Rows from block 6, named by matrix and row number. Each number is 128 + 32 x the weight over its row's rms, rounded and kept within 0 to 255. All counts start at 0. After the name is the row's rms in percent of the matrix's.
# convs0: expand pointwise conv (model.blocks.6.convs.0.weight, 480x120x1), inputs 0-119
convs0.301 117 [ 72 137  96 172  96 207 125 136 146 123 159 103 138 154 122 112 117 157 144 118 156 151 110 121 134 154 167 143 121 160 137 121  99 145 141 133 142 122 153 150 117 123 134 135  63 208 156 147 144  91 124 106 101  48 181  82 178 116 157  99 123 174 191 131 122 149 192 159 127  78 135 184  78  95 100  91  96  98 139  95 142 131  91 121 134 165 187 129  96  75  77  89 119 120 133  99 122 168 108  96  87 113 130 103  95 128  52 136 172 149 101 130  85 175 120  85 163 159 144 106]
convs0.302 090 [146 110  99 142 139 156  94 102 130 138  83 124 140 141 119 163 124 114 180 131 158 156 166 138 216  76 112 132 108 118 148 114 132 164  82 125 122 172 151 103 107 115  66 129 141 129  53 158 137 162 121 121 127  94 148 132 153 115 127 113 143 156 167 135 109 121 174 118  78 143 154 113 154 166 155  82 134 165 165 153 131 136 148 111 134  37 138 157 140 139 110 123 133 165 216 168 165  50 100 173 149 111 149 108 188 113 190 143 112 154 181 102 170 105  90 150 155 144  46 115]
convs0.303 103 [ 97 121 188 177 113  49 113 108 115 132 124  93 181 168 159  56  77 154 135 119  97 172 145 126 115 136 103 119 157  72 144 101 136  91 134 125  94  77  48  70 122 130 151 129 156 112 127 122 152  75 102 126 121 109  86 112 116 119 152 181 128 163  83 100 119  91 108 117 152 172  84 111 129 155  99 134 194  92 134 154 187 147 169 127  97  79 130 134 115 111 137 148  83  97 122 198 115 141 117 129  78 101 106 105 101 188 150 137 139 139 105  64 129  93 134 142  80 146 174 153]
convs0.304 095 [ 84 114 139  93 100 151 126 124 159 107 127 129 134 120  76 100 130 149 158 141 162 128  66 131 151 130  99 122 109 109  96 173 122 166 182  73 174 120 132 130 175 127 171 137 119 139 118 115 105 151 136 128  80 204 126 116 106 129 156 155  95 108 182 114 137 128 173 140 133  85 150 175 123 121 137  85 184 129  69 119 197 128 176  63 150 106 130 119 162  73 191  70 200 137 120  79 151 130 137  92 126 141 103 164 136 166 146 148 188 186 117 167  77 124  65 166 128 108  98 117]
convs0.305 089 [ 81 151  52 139 163 124 108 138 169 175  61 135 103 156 125  97 103 137 139 110 106 188 188 125 157 137 169  93 123  84 149 106 141 165 164 128 150 177 146 118 123  96  86  71 134 185 150 153 199 134 160 105 127 107 137  99 137  92 126 132 104 131 116  99 130 119 165 100 111 123 136 147 141 171  70  98 131 149  92 152  74  93 111 143  96 136 125 126 190  53  65 139  91 122  87  71 146  94 145 116 131 189 143 104  97  84 135 150 133 214 117  94 140 145 101 138 129 129 105 155]
convs0.306 103 [ 70  91 141 173 164 138 185 149 125 162 109 102 169 121 166 108 180 109 128 150  79 125  78 156 176 162 173 179 105 104 143 158 148 136  97 162 173 119 159 122 141 147 148 113 168 135 194 179 132  98 110 165 100  92 101 202 141 118 120 123 160 128 155 120 144  85 113  93 136  56 158 152 115 156  88 132 107 174 169 134 107 132 100 161  83  82 147 146 144 152  89 172 170 110  63 112 107 153  73  88 125 127 160  90 161  99 171 106 127 114 179 187  92 157 119 106 140 125 110 135]
convs0.307 102 [ 91 103 129  90 114 104 136 164 124 162 114 137 100 128 118  93 143  94 128  94 168  82 146 130 122 136 113  97 137  42  93 138  78 135  70  70 126 115 105  80 128 118 123  96  70  71  68 142 151 166 109 114 126  40 106 109  62 118 104  92 193 116 140 121 115 153 134  99 148 143 155 177 142 131 196 111 135 131 151 139 111 134 136 149 127  97 157 108 163  70 133 135 134 196 112  86 106 134 190 118 109 160 122 181  46 120 122 116 136 129 112 180 138 125 172 136 112  90 130  70]
convs0.308 099 [109 138 100  83  90  83 150  93 113 138 153 163 173 153 118  98 131 138 138  97 145 124 128 111 139 157 141 128 102 121 163 199 219 155 123 110 169  84  69 171 142  91 181 165 147  98 197 124 108 144 175  93 116 218 111 121 134 188 116 134 163 128 185 181  92 155 165 122 105 187 148 156 148  97 138 169 156  88 120  87 137 133  86 149 156  87 112 105 154 147 145 137 134  98 146 114 200 143 116 118 135  92 170 113 160 109 163  94  88 104 156 108 141  88 133  96 137 136 156 154]
convs0.309 085 [150 158 118 152 138  82 107 162 145 134  94 104 124  87 108  53 175 121 120 121 108 145  91 167 170 142 182 103 120  91  86 118 154 132 116 135 216  89  82 101 156 169  69 148 148 125 121 178 122 134  91 125 130 125 101 169 145 138 139 110  81  79 176 116  89 123 127 118  75 127 118 145 133 107 138 158 140 122 120 182 170 122 134 148  80 174 119 159 124 133 144 141 128  76 106  97 170 151  84  75  67 135 112 192 119 138 111 202 114 173 205 103  75 152 133 105 175 119 147 122]
convs0.310 101 [118  95 149 129 117 131 121 124 148 106 133 155 160 190 124  84 122 149  81 193 173 134 212 134 142  91  96  39  87 115  97 205 112 162  60 139 134 114 135 112 128 118 186  86 148 115  86  87 140 162 113 115 204 150  69  99 161 153 147 132  86 163 125 137 146 139 120 138 146 108 139 156 112 166 143 150 121 185  98 152 108  84 115 123 124 163  99 116 156 180 130 135 172  91 150 110 110 137 122 116  76 159 162 103  96 117 130 149  90 113 103 121 151  42 136  97 156 118  80 123]
convs0.311 101 [ 80 161 176 131 102 110  66 146 114  76 145  66 104  85 130 109 149 131 116  81 141 170 174 132 177 137 114 146 140  89 141  72 155 125 184 164 152 143 143 100 115 162 147 227 167  81 195 159 147 138 137 124 136 107 160 151 131 143 110 184 166 149  85 154 127 153 146 132 174 165 212 145 157 154 117  91 161 125  96 142 155 137  65  76 139 157 123 112 120  86 104 115 112 138  92 186 109 133 169  97 152 116 108 125 140 117 108  91  95 130 164 127 118 115  92 105 177 147 101  97]
convs0.312 113 [198 192  89 166 137 210 155  48 161 144 164  93  99 124 214 140 129 124 133 192 138 129 144 138 156 157 166 132 135 140 129  89 158 143 122  80 157 108 115 115 153 134 126 108 140 101  73  93 131  60  99 178 171 144  96 171 156 152 182 128 130 158  78 153  88 130  96 138 120  96  98 132 132 120 148 127 103 153 105 117 103 122 130  51  72 100 131 152  99 189 174 131 153 134 188 141 126 118 131 179 126 144  97 111 126 136 162 139 187 127 110 166 124 164 109 140 150 126 143 114]
convs0.313 098 [185  63 100 171 163  90 174 100 101 160 104 125 122  85 125 114 128 136 173 132 140 103 147 180  92  79 141  94 132 130  84 113 145 169 118 113 125 115 129 139 169 145  91 129 169  63 127 161  84 189 132  85  73 124 175 130  61  87 123 193 158 133 138 104 183 107 110 182 176 121 155 152 141 151 143  89  64 101 121 193 177 124 153 190 149 143 118  95 118 110 111 140 164 129 143 182 114 119 137 123 128 167 137 144 133 104 140 144 139 148 164  90 104  98 103  87 190 134  91 151]
convs0.314 115 [129  75 168 121 129 112 145 105 143 110 149 169 148 122 143  96 135 138 103 135  66 103 124 124 102 101  91 136 102 126  81 186 115 124 109 151 111 141 155  89 103 144 115 226 107 162 132 123 130 103 103 160 220  86  69 123 168  80 118 112 158  75 113  79 114 125  96  61 129 124 112 192  97 121 146 120 136  97 171 113 158 132  94  96 145  97 133 135 133  98  60 116 110 157 114  75 144 191 184 126 144 111  84 136 106 123 125 151  81 123  97 139  77 159 116  86  80 191 150 150]
convs0.315 094 [144 164 142  99 138 107 111  97  89 117 131 166 163  83 145  92 110 112 109 116 108 132 123 140 108 119 166 170 163 112 120 159 155 128 115 120  97 125 173 126 133 110  93 156 184 117 108  69 104 129 155  92 119 152  25 105 101 168 136 118  99  96 129 148  94 105 151 123 196 147  53 120 176  99 158  92 133 168  90 181 113 166 155 123 191 152 114 111 101  63 140  72 127  61 124 150 136  68 112 154 114 108 103 129  86 109 152 116 114 115  96 183 117  45 125 178 107 131  83 127]
convs0.316 097 [110 108  83 165 109  67 112 128 183 181 129 139 188 137 117 123 164 173 167 198 166 144 161 140 134 130 124 174 142 148 161 120 130  96 133 167 180 121 124 126 104 112 141 156 183 137 104 126 149 203  62 108 100 142 152  85 179 102 143  97 131  98 159 116 100 125  99  83 111 137 133 143 171 145 140  83 132 156 124 170 171 159  85 145 105 148  89 160 155 132 163 196 157 101 110 132 118 207 133 124 100 127 151 104 103  84  60  94 159  88 114 113 115  93  99 131  82  71 107  98]
convs0.317 092 [171  41  68 143 112 164  88 155 115 139 179  69 178 154 160 116 127 118 147 152  95 119 144  63 111 176 111 143 172 103 140 116 104 144 143 196 171 140 121 134  79 134 120  99 135  75 134 194 191 172 161  96 144 124 133 111 114 111 136  36 156 123 100 135 162 160 144  80 124  86 194 140 133 141 178 154  88 137 143 179 131 101 107  91 165  97 119  85 151  75 111 116 119 134 111 142 138 147 111 164 126 113 133 175 143 152 128 111 153  69 119 108 159 124 133 105 133 130 172 160]
convs0.318 094 [149 107 168 163 152 150 116  80 179 104 129 143 146 158 142  63 187 153 109  96 125 162 182  99 163 104 102 145  79 122 117 131 102 105 147 201  80 132 135 111 139 116 142 118 130  93 144 118  75 132  53 167  81 173 167 139 125 139 112 137  86 106 110 153  94 111 171  88 148 126 162 107  69 168 125 130  70  99 180  86 128 161 154 137 134 143  62 111 170 162  97 126 186 126  95  85 163 176  83 173  87  99 176 146 144 148 109 102 113  91 121 139 126  61 127 154 128 151 147 125]
convs0.319 105 [ 98 122 138 139 137 156 116 107  93 123 117 109  71 144 165 161 192 127 132  71 153 146 121 103  93 123 150 101 136  89  63 202 113 151 138 121 133 122 115 131 169 133 126 127 104 183 111 124 142 112 149 104 173 119 127 155 125  83 101 106 137 183 179 161  92 210 117 182  67  75 112 134 118 167 106 175 161 119 118 121 107  94 115  93  90 159 153 108 137 153 125 146 124 131 113 128 110 102 154 100 177  88 103  87 101 137  58 210 122  88 138 162 150 165 106 178 135 190  61 106]
convs0.320 101 [182 144 171 110  84 119 174  80 151 134 116 130 147  92 136 109 153 146 122 124 114 128 179 150 190 101 155 132 113 154 150 134 150 177 151 155  37 106 117  69 136 184 157 131 135 141 154 120 131 162 148 133 123 111  80 156  66 106 127 123 144 117  69 147 178 117 130 109 158 103 113 124 187 147  94 132 138  70 115 153 134  94 196 136  97 149  90  92  96 141 100 158 111 117 155 136 123 133 138 130 147 150 191 187  86  85  80 133 154 151 197  81 168 129  78 120 181  86  83 157]
convs0.321 105 [133 165 129 113 147  86 113 140 143 117 115 152 107 140 130 138 161  97 147 151  59 185 104 164  97 124  87 133 141 119 139 142 174 191 112 156 124 142 150  66 128 119 154 137 135 124  71  98 124  77  89 187 145  43 136  36 139 117  97 103  72 148 152 187 120 121 115 144 129 111 128 176 130 133 158  40 143 117  92 100 133 158 106 108 123 121 104 133 117  90 211 126 107 103 122 138  79 158  68 179 122  67 147 144 116 108 140 158 134  79  97 101 132 143 151 126 116  85  81 117]
convs0.322 081 [ 84  59 159 128 106 113 174 142 104 142 154  59 151 201  93 118 192 107 135 126 154 156 120 108 218 130 134 132 154  93  80 119  95  77 150 157 135 173 156  56  99 108 128 175 164 137 128 126 155 101 140 143 145  90  92 148 164 158 193 155 121 102 156 129 122  82 172 112 105 153  76 113 157 159 138 121  99  89  93 139 156 114 123 129 128 108 119 141 140  91 111 159 147 108 112 175 158 202 128 193  93 145 141  72 134 133 128 116 160 110 124 117 122 167  94  88 118  75 134 170]
convs0.323 101 [152 104  94 173 152 114  85 104 120 161 167 161  56 102 125 121 133 113 159 118 123  63 186 134 109 131  35 132 152 148 131 104 137  67 133 158 185 145  88 114  91 130 123 149 156 134 167 163 123 148 141 115 130 110 126 133 144 169 114  65  75 137  89 132 166  54 115 134 111 157  92 115 116 102 159  87 120 128 144 130 117  79 131 175 142 157 202 142 153  90 108 122 133  68  83 102 155 117 145 141 127 175 162 104  88  98 134 129  82 110  95 110 109  76  41 124 148 105 115  85]
convs0.324 094 [103 150 135  72 123 112 103 182  75  77 136 107 112 188 111  42 140 135  68  85 168 145 120 131 176 153 181 120 133 154 129 112 103 117 115  88 103 101 113  87  98 110 150  93 137 137  99 127 113 114 113 134 107  95 103  99  96 145 132 187 112 184  84 150 141 169 130 140 165 108 150 184 101  94 147  80 156 204 146 136  88 121 148 146 151 166 121 142 178 117 133  92 144  71 106 137 124 134 159 166 138 133  94 166 117 192  47  94  65 148 125 160 101 135 165 129 101 166 119 153]
convs0.325 108 [163  93  64  88 161 116 131 120  80 130 140 123 168 167 115  45  93  97 110  84 115  51 156 145 148 106  81 120 145 190 109 113  86 151  73 120 151 137 119 117 118  98 156 117 176 163 179 147 115 132 149  95 135 178  80 121 156  89 123 106 120  87 160 143 159 110 149  67 104  91 136 136 116 135 122 175  58 119 137  78 145  99 152 119 145 111 164 172 194  97 125 100 156 148 122 157 100  89 140 113 168 118 101  77 113 153 151 196 121 120 157 117 107 153  90 125 142 201 106 140]
convs0.326 117 [117 163 102  79 116 117 121 128 113 116 164 141 221  90 141 143 118 149  88  56  77  79  83 132 148 139 113  96  86 143 115 155 132 136 164  93 136 113 127 110 192 141 133 126 147 131  95 147 152 139  55 145  53 103 144 119 139 136 125 153 161 144  97 102 137 140 162 105  91 146 109  74 111 132 127 143 112 149 147 118 136 167 155  74  88 168  71  52  99 159 144 123 130  51 168 121 109 179 132 184  99 116 147  95  90 121 139 160 197 108 165 114 171 174 160 144 148 127 166 142]
convs0.327 094 [ 85 133 150 166 140 101  67 129 127 120 130 141 100  88 107 125 144  98 126 174  69 166 112 131 203 156  61  60 109  90 111 102 123 141  85 113 130 136 148 113 179 155 167 151 106 116  88 123 132 100  76 110  89 137 116  78 126 108 116 104 141 134  91 157 112 163 113 109 152 150  99 171  84  85 146 153 119 165 135 147 122 119  94  92 118 144 113  90 110  97 217  56 141 179  79 211 102 117 193 150  71  99 129 166 116 133  94 150 141 149 154 114 162 114 125 144 141 174 131 106]
convs0.328 106 [147 119 165 145 132 147 106 110 100 161 163 110  75 128  82 144 164 107  94  92 164 145  93 129 125 126 110 142 127 136  89 124 126 153  84 179 189 144 176 153 138 154  89  98 142 147 102 145 152 157 101 131  92 105 164 108 143 166 142 116 108 120 165 110 106 127  79  98  69 127  90 139  77 129 106 166 133 145 130 128 153 158  82 102 217 104 115 128 140  96 144 101 152 118  56  96  82  45 177  87 114 163  72 130 141 109 159 112 144 176 170 123 224 135 102 103 196 140 127 107]