config.yaml
arch: "mobilenet_v2"
model: "CTC audio transcriber"
dataset: "short read English sentences (LibriTTS-R)"
train_examples: 26041
noise_aug: 0.01
n_mels: 80
hop_length: 160
input: "log_mel"
spec_augment: true
win_length: 400
tokenizer: "word"
vocab_size: 5132
norm: "groupnorm"
activation: "relu6"
weight_standardization: false
depths: [5, 5, 5]
kernel_size: 3
stem: "single"
expansion: 4
widths: [96, 120, 144]
init: "lecun_normal"
residual_init: "scaled_by_depth"
optimizer: "soap"
beta2: 0.999
lr: 0.0017
beta1: 0.95
shampoo_beta: 0.95
eps: 1e-08
precondition_frequency: 50
max_precond_dim: 1024
merge_dims: true
one_sided: false
adamw_lr_other_params: 0.0025
grad_clip: 0.5
adaptive_grad_clip: 0.02
gradient_noise: 0.1
steps: 12600
batch_size: 256
epochs: 123.9
lr_schedule: "cosine"
final_lr_fraction: 0.1
warmup_steps: 630
weight_decay: 0.0
adamw_weight_decay_other_params: 0.05
Rows from block 8, named by matrix and row number. Each number is 500 + 40 x the weight over its row's rms, rounded and kept within 0 to 999. All counts start at 0. Numbers have three digits each. After the name is the row's rms in percent of the matrix's.
# convs2: project pointwise conv (model.blocks.8.convs.2.weight, 120x480x1), inputs 288-383
convs2.26 096:405484566504479509455505555449480464503506457541563510519559549498503464441456569460480515460470577518511447460423497586505500478479490494461505454457530490534482506488470416563450395540398493474462485423482453477548557477519485454607431473503508541507569490517518496520516515558481420460
convs2.27 103:485531470561470468523491558526497501522510529438499573543490523507503506530443485379502450438444505545483496480498498463504464447522481418516517464491554478538501468437487490509461543555514425526488506468543484508498514508539509512444549506575508529540481481533463458473528585491494547497
convs2.28 096:478541532536596531463530513428530508523490467528472426532516499471556475559515564562508512504522529580563478545515480515551509508581489469509500502515478492487517492507465482543484509455470515536531477488477488464498526455496510517522486506497475549534520503489521502502468565513461473468
convs2.29 104:506523498474482485472531517502457508535514482492538475453554498507527530437555465520538486567492511471534481522496537529554555462504488551470504459562499517507511472465555497474481424533503494524431465474570523518540524556579526459560444496500543431477505495501557535542524435544498527488
convs2.30 099:455451429442529487508505410451520514587469551487506515469477473548479517407569526519442527526482516486578506463516513463440510527502565517435497472512516564569516513593494459437470531538500510586488519440403512543519519519541466533519476515538476444493479502499526503491488516531466535617
convs2.31 104:525415481525564493478556540491522546530465526441512559549444525492517519526476409504503492486514443482457487523468457511523474475468483487438444575559483457537544560515482470494549495498528495534503472518486519447495499488450531441475501518543501518527519471461487460536492502523502440474
convs2.32 100:444493403539492434519483550490544535473478442518521465515481452508520577454510453456485428515549495562460480499508534481473504503514466553472542498556515437480481456547507442466530502537470553469468544547496475497548497533511460443486463478519545461567498454535424498464507489530430513513
convs2.33 102:483499466443466499463469540539398576502520511505453482432487498481567486526461536493467507487534408531465521469431556474395485518411611551545524474480574497520558490523496475495504472541462530513551547467497548474555450477527528564477570513544531494506555440475466480566490483493460511501
convs2.34 104:503473553475509480475547538503451499495535508407461517484479493504482483482501486489520452498534539556567422505504508554457494471555508526493443472521504586471572558473519522525517481537561555463458486481516463480444460452479535566543528462469413496479519516518473502523533532556497516367
convs2.35 101:530542453463460556476463549507515460527531509575613482451539522450503480513474529460496473505481515484495461554523562550498520497448505524448492437480519515489501533549444545479507542528530485465544538497518504532477444507470498456485455403474493509485481496537411509469438502463523495452
convs2.36 110:504514490479628548503519537532463562583491567533510542472438486437518441430526476480552518522532481502487534521544536518477507580572515490522493466507474503484529497477542493488527541502458573529487485504519542557472482475495540495441466471536474546577493548491446515520546472476495550456
convs2.37 099:493446449492470479504481545503515495544582507521499508536537520421492523458457487465507456513467473556549504529446466518454480490475497579549490500539533475507550524509518513489463453524490487449548531479459501497436466450484468528478464521575498529542470467476558468480484539438493480530
convs2.38 099:514508500516451486448490489541507516508502498521463496427539461525513524516465464509472479535477421552532547502490567473536437501452491581493467474514449495387540498525524508478480467501477543497523546496530489483519472405499507467535534485480497471510398496479500511487487555487434410537
convs2.39 103:542502490490446479488413497498497595441463536501558500606501506522534479463476487549494438535490454419493521479522541472482514532480516513518497570472491519510504447483474469541504504462527485515468487441501499537484499457472490452461437429461513510521507427523541560500493593519567479468
convs2.40 100:514460479493565512430492521480575531473530451491532444563498484526509549509514560549537507493451519511486537523537538475438494464523506512521552516489547499482475457527487515577554516565504530494425540466501477460454487525495477464508413513506530576501509530529550506495454509463500454492
convs2.41 104:503462489485438481563501515469480550546478479427467547504473517513453514512499512514554486457492455562528519566501550492500443552533496493447454507493481554515467456448496514448423508474543509520558462443542560514523596516510489471576549509508494474443499491468473452524393503468485480444
convs2.42 097:577419467513487477499554472472444516438512461495495424556524518457529545438494464488504486475512486520504490457448468479525468493543538529508518517483470502511468543512529516485498446519537545431434480515432497535486476521445516497424536447461515515493520480542499521502518488483536503508
convs2.43 105:532515502488513455473486584517594415503513486470567534493531504461501503385511563473485462491511521465481498464564553471480493518556499479466537512445501505491517464454522515455547462519518450547489456521533518458538496493488460451502514478536574479513497521503473551449474472461422499502
convs2.44 104:468568550523500488490550519518455490509481431517502524444564431522530499519523525458501440554465468449444512560498439515560478479514455546488418499494493502467478456495445487454559534459543470512418509459475530515526530488541469546567470441536533494495483473567550556419481464509542465559
convs2.45 093:548590453475482483585427496527494391521484541484487487455483532579513477533516463508480479545488586526424550433427481491516455548471526514503456547458443439499470484524494522492449495542518497528543481540484529447548509535476661473499530439454547512485488500454532572515459516539508526468
convs2.46 099:538527471539544455559541452492533469502487576482498572488507537526556499378427489478536543480542450436553503491541491507492481446487507531481518436516475495537487558541514525582420475548580511520508505487507463450492533437474513565491527479529506499526504496538450589496550401524490481476
convs2.47 092:585540495395520514455559593422518467441529442542524456491489519492478545459514497473478571418529546503481529504514491432567535540467459540460585545469548487504498418515538493496522557556476533434526395365445472510483455479448479531472494521466535494470521532500491468552475499496495463510
convs2.48 092:495519499480445482491499424493517481542573460507483525401538542478522566510484517510475490521520550496500456502552510500613484462473533530481525462566492420579421520480565447484495530465459525494499512523525518468495556552508553478541499451488446466548451563529491522481377458530564470517
convs2.49 106:464355526463474490491532528476440500488519519578473515478512514520485538435559487431517435449482486514501553540516590459476501522489508536443497533472515495509507477529490506479525524490540471533478482423495443527556495525473514510571539523519496487595478458454512420470521438506438550544
convs2.50 095:527501487497508505469434574515426545476628486437550523436535502514441433482560560509571506421539468429515512491463518444465465514466458466569525532441489459543460463517541449464459513481468488439510552481460485512524516603461495487571540553535561498533471482516591547475520417455519588426
convs2.51 100:533497549586517447552460523537459484450482508540496491498481511464468543507559517462531503489517468464452511480516467533502455393536466519496495517443485554594463539504525503514501507489477565453503443431561459422510548538521487469514520522490422455477417521475458494513514531494508495553
convs2.52 103:482514473492559601546496510511478531482506499514432442504456510492502534588531514502532492489521528476536485488590474565483517455479487561524480464540488485504549508487539494520481536544483490544483420472549588498488608497498444481478497560543542516448534500501461532512449540485537498517
convs2.53 101:533502501557503532485527465576532509494531622496485498470576535458535441418484523506491492407504515432515476507417475520498574471518467513500492543493527513495476575524520533499478385465475453543425462511462487530507515530499492431507501477498472509489414533547436507489517394566446484597
convs2.54 102:467492476501555542474481496488539559555500500459491457488533553502559511431511475424543456553480548547502534450478560510437478498479498461481476495523421546485506492481491558557470511514527473524560502463524578479535479499524492470523499498427539467444463438568562483506504477481557483474
convs2.55 101:467475485454501494444442512525539536491422473472472483444489490506480519570474495519531472497520503498482476494514535558474464440518528502489497585472512502516473516520467510533506473542492511566491513519566494501495559477407494430491503480447497553553468465460465502413453471544555523509
convs2.56 096:391459499486518558459533482554486568547535497493430481486551555494528576516504528438533567504515523531476454408543526524457471479502529539386446486522489539487562434475457485479514510421508482527491535467548488517458431428522435549477518531424540512503522484474570469491436520487486472549
convs2.57 103:441453540507545469451493466519467528482514477516529485490583498521498413467533493521503548500444531538490551435454509532514478496454493442484494511486520516457482560515491506453553462535485462551437469485490471572489468477547486539471513506531550479490498604497462519516421518504569436547
convs2.58 105:500481573496544452452524501503529448449511502514516532532559518471518521615444533468538481525445527574555495460524492495521473493524515446556476467508529536481546510431460546488490500473504547536470479564517477532596510525537487476465497493499501550536515512526511462487473492512438469415
convs2.59 094:520439428507513515491518471522492504535512423534482447527428473447548443399429512507458420396489504469465504490450505490515461587496503516514580437456487461523540478421524506475514533477476496495535593521442493501458510574483537494503501445426507535489557449491532491460491451502525456507
convs2.60 101:483536506510507519534490530523463481508496511500564492574544485495504504491536577444519508423501494528516450506525506516548503500541475540528537496456546505538473448518467501468478513461462527483566550558550466531510538415498467531445534523619522540519396510463523483512383466462513514547
convs2.61 100:475424548507452503461428514467553488514491501502522482439494464537487538532548496541558510538557468509501474484523512496518438437532530489557488454511512391560526479440487481459478547449541532504535544460470495507463453428548497517488559532490532523508515456522516548551452563576478468488
convs2.62 102:446481502552459469439471522501523457443440527514516588479496456480515461522483513523486533489499528483467404447465497571497447440519541456517518507480520545496455481478521473421505429405513480521469439574541438439522467436522506510447479502472430513513503464515495535509452526492501542472
convs2.63 099:522424529584484520592491573538440482530486567484414427539447513494510470412522468476533434523488521461594569524505538429556559466468511579508455548501514520478479508567513516504444505481439492531497587546463516522508476417530541499425454559520515512442511581517574470438472448552489528509
convs2.64 097:534520479495492513488511550494483616508511508441485542497422452481500544452487495538523476453469522591519434489397547479477484498406412492538510479520494553511479510547494538548519493504516529516426496562451528403458600465554492461470559552504560544442472544465509542546531573447474475479
convs2.65 104:515498535482442495502545532514545491580463428476496477496524513535510527429589466565517471416566479468496453512481518452560512638594537493477531443508522527442495493536493487490467508553594476474472571501579542531552524410490511485530439502523486489517470494465450516482504572481506482539
convs2.66 096:440441482495526480485444526447435472507475455556545584444469520471580520461548530562464487406526501509501526556451489506478509530447541544513481484554551500438481511504499503547538539468603495518512462531493526479465552445530512422492427573503539514445499531540552532458545581542524471504
convs2.67 105:573581524533495503481494461497511534448491575531510554556544535528508597522464505542542515520527493412583489466483584452496513478532573466549547556468445548521529456501492501490432509528510482519533496478510491465480482464505524514490520530508533506478494527494550479527516466487513477453
convs2.68 101:581515495480579483570483525533462488466539472541545560523466472438501531566552588564559483581438460548559488449549457488479515522469566533498469577465498521511515569535477485502535478481478479476437512501519504498515529546483515478414522544463537470568464485565550437490507503476511499531
convs2.69 098:581523451481521478530550579525506485535532564559505480466495543500533503564472566519533524528484500507491431472495515567491521471440447496498541508396521445481514540570518502510530530526597521549555503527533470503500599409475519437500469550536559474418499443552426510460512524478452522536
convs2.70 096:420504494513457579531529519470412504439559521552503406536480460519450500511460568547480506472483503554467441494468437562519539470530538526447533527473463485488552479442482532524469478523556440518562442473458488538536551436517488500551455493508535456500481466502458456491463479482584494477
convs2.71 096:528525543527518467493568513516472491557469494486474531508479508400509488546451487456511497511486558546548505499485505417461533520485502511511519401519508424511480504480480505487510465486487582518449426491575415482463572525530507392450594541461568478548541557529511478435466524459514474523
convs2.72 097:465524455531477484471545449503505510512496507534437445500438546521480537458453525545481538514537504490536503480482500510477519448479484437552534509520489492538494547496409495474520521446480426532470491593508497485470486413463493518465519527389478496487487493453541479519574422540515509548
convs2.73 097:492465558523504540541567534505548514525603489496500474499492462480517556483532451454529510477484546551436438499430513525509512555511488477567535570492532491470597510474424484540538446475524505524471485555488492551441575437534480502535480462450476515507461537428491525473486485491502440512
convs2.74 101:524467512510393473532474531537529528476486432551510529478461474441475523427434491598518485445542465529419515540541516444480562444465493569455481426494464528467473547537447494520485504553550533482477543512496591497498468491474501498489538490533535482463537510586487536490511527509481554542
convs2.75 099:528426519553532521473524480495486512494532588453464516428558505494490495508513481532547526529520550436447518525537456492498499475465489497453527564496477503546470511501540536502512485591480465484425503577420491509529455465522474438459438511524497510452545451469511484516476569540444555578
convs2.76 096:491532485476394524541507468349449494523485564539490481518530509488530520532406498471487587507522432539525485539465501421485499562445564560528498524526583473487536505459469476559585450520416514460527476544508556537510510492616492432518490539554521577526503435483474491513446562516481462475
convs2.77 106:525526465474496489520502488478479500528508543525522447518445535460523501446500488463493492558533451567540527435525496479493470472455537502494501511523530565478517477457597488474487491444505508550505522556422465501489454506462501485501499547491495501512571513601515492522463530524505477531
convs2.78 100:585545441504487517493509475431520471477473529472522520498488543446520470504487514575479502483469530521491507500527463549470462476491528480461485480488461492541499518484575479509527511560510493528490502408567502467529477527513483513551481483471498463489514509508477469477526459504474528542
convs2.79 105:542463532481502473532480505481449473488485540494485520460531535432595477427568460455516467482558522513522542479512557489523498555512482499458496485534563526517570519484561461482441613521491477507444588451471520443489471478491498582441480518552485487476520476509505468502536505451467459508
convs2.80 098:521462556438512469452463501482497540505524503440496552473568506444539461516494440548525451389556495538533487540586496524454522487518451446472491510495503452435507529560496489556577421512458474516498521447486445512450432528483525443485486442554454461509527469511493522466533569478430566444
convs2.81 107:516499519448442511428513411484478402486468495450458544489491490482513522495574508535458514443482489492543445501477545596516506442579502474516598537497526468542459473568451440526512494526493508452457470477559426452497464461478560482449397526467502519449499502552523488463538458499494498538
convs2.82 101:496461480574480469533487542534443487545419543490494504561553486502503429496384521528486513483511463474456511547554444563439499476502514605511561593522567550382490480452399456559571523444539510524515535580518420558510523499471458528506541498487485512530507409500465557459523552562566476453
convs2.83 096:510466467543500536449585450457485449480475532521481510497574476526489486500467477502473486475493467453372503586479548511519511385521561453524501428522538522498524500453526527487550472411442501512557480466498502514515573550511561476547516534559481541455442615498489492558506544440584476482
convs2.84 096:526515558485514604545419514504526516530450560518480502503524450478512496528481454428518482568451454483512503479514460569461491444512531522510481538492548491513497500553405501504518570531435418507542476442507547551526491561536498491481485448492527530493522469583470526507443429432518498487
convs2.85 094:487462541508528511497510488493503427451513549521587458557511551460469501439509542478526473517460492550541643406479483444536516540541493465529478468469492479535453477543465437422459492497513489474505507523482506541517457443528508570412543478495468481461462473464504501495458476535490483500
convs2.86 091:552524562445503471448472536508506467498443545520490508476516492507494526476538537473490512540482486459519466505499476471493551459537465634510510458565522533513500451489496462454489544501479426484504516440419474589545553534436493451526499497499536503534467509500593547522480513502458512490
convs2.87 102:483552641468539495507441574510503458545526504469530542495611499496414465508504468514534477577498501481551462481479471453459455541534478561485528468462436484522546510489503528453515479512465484525508516444463495479503528482539567481492539520510520489465502502555471443460541569440586494594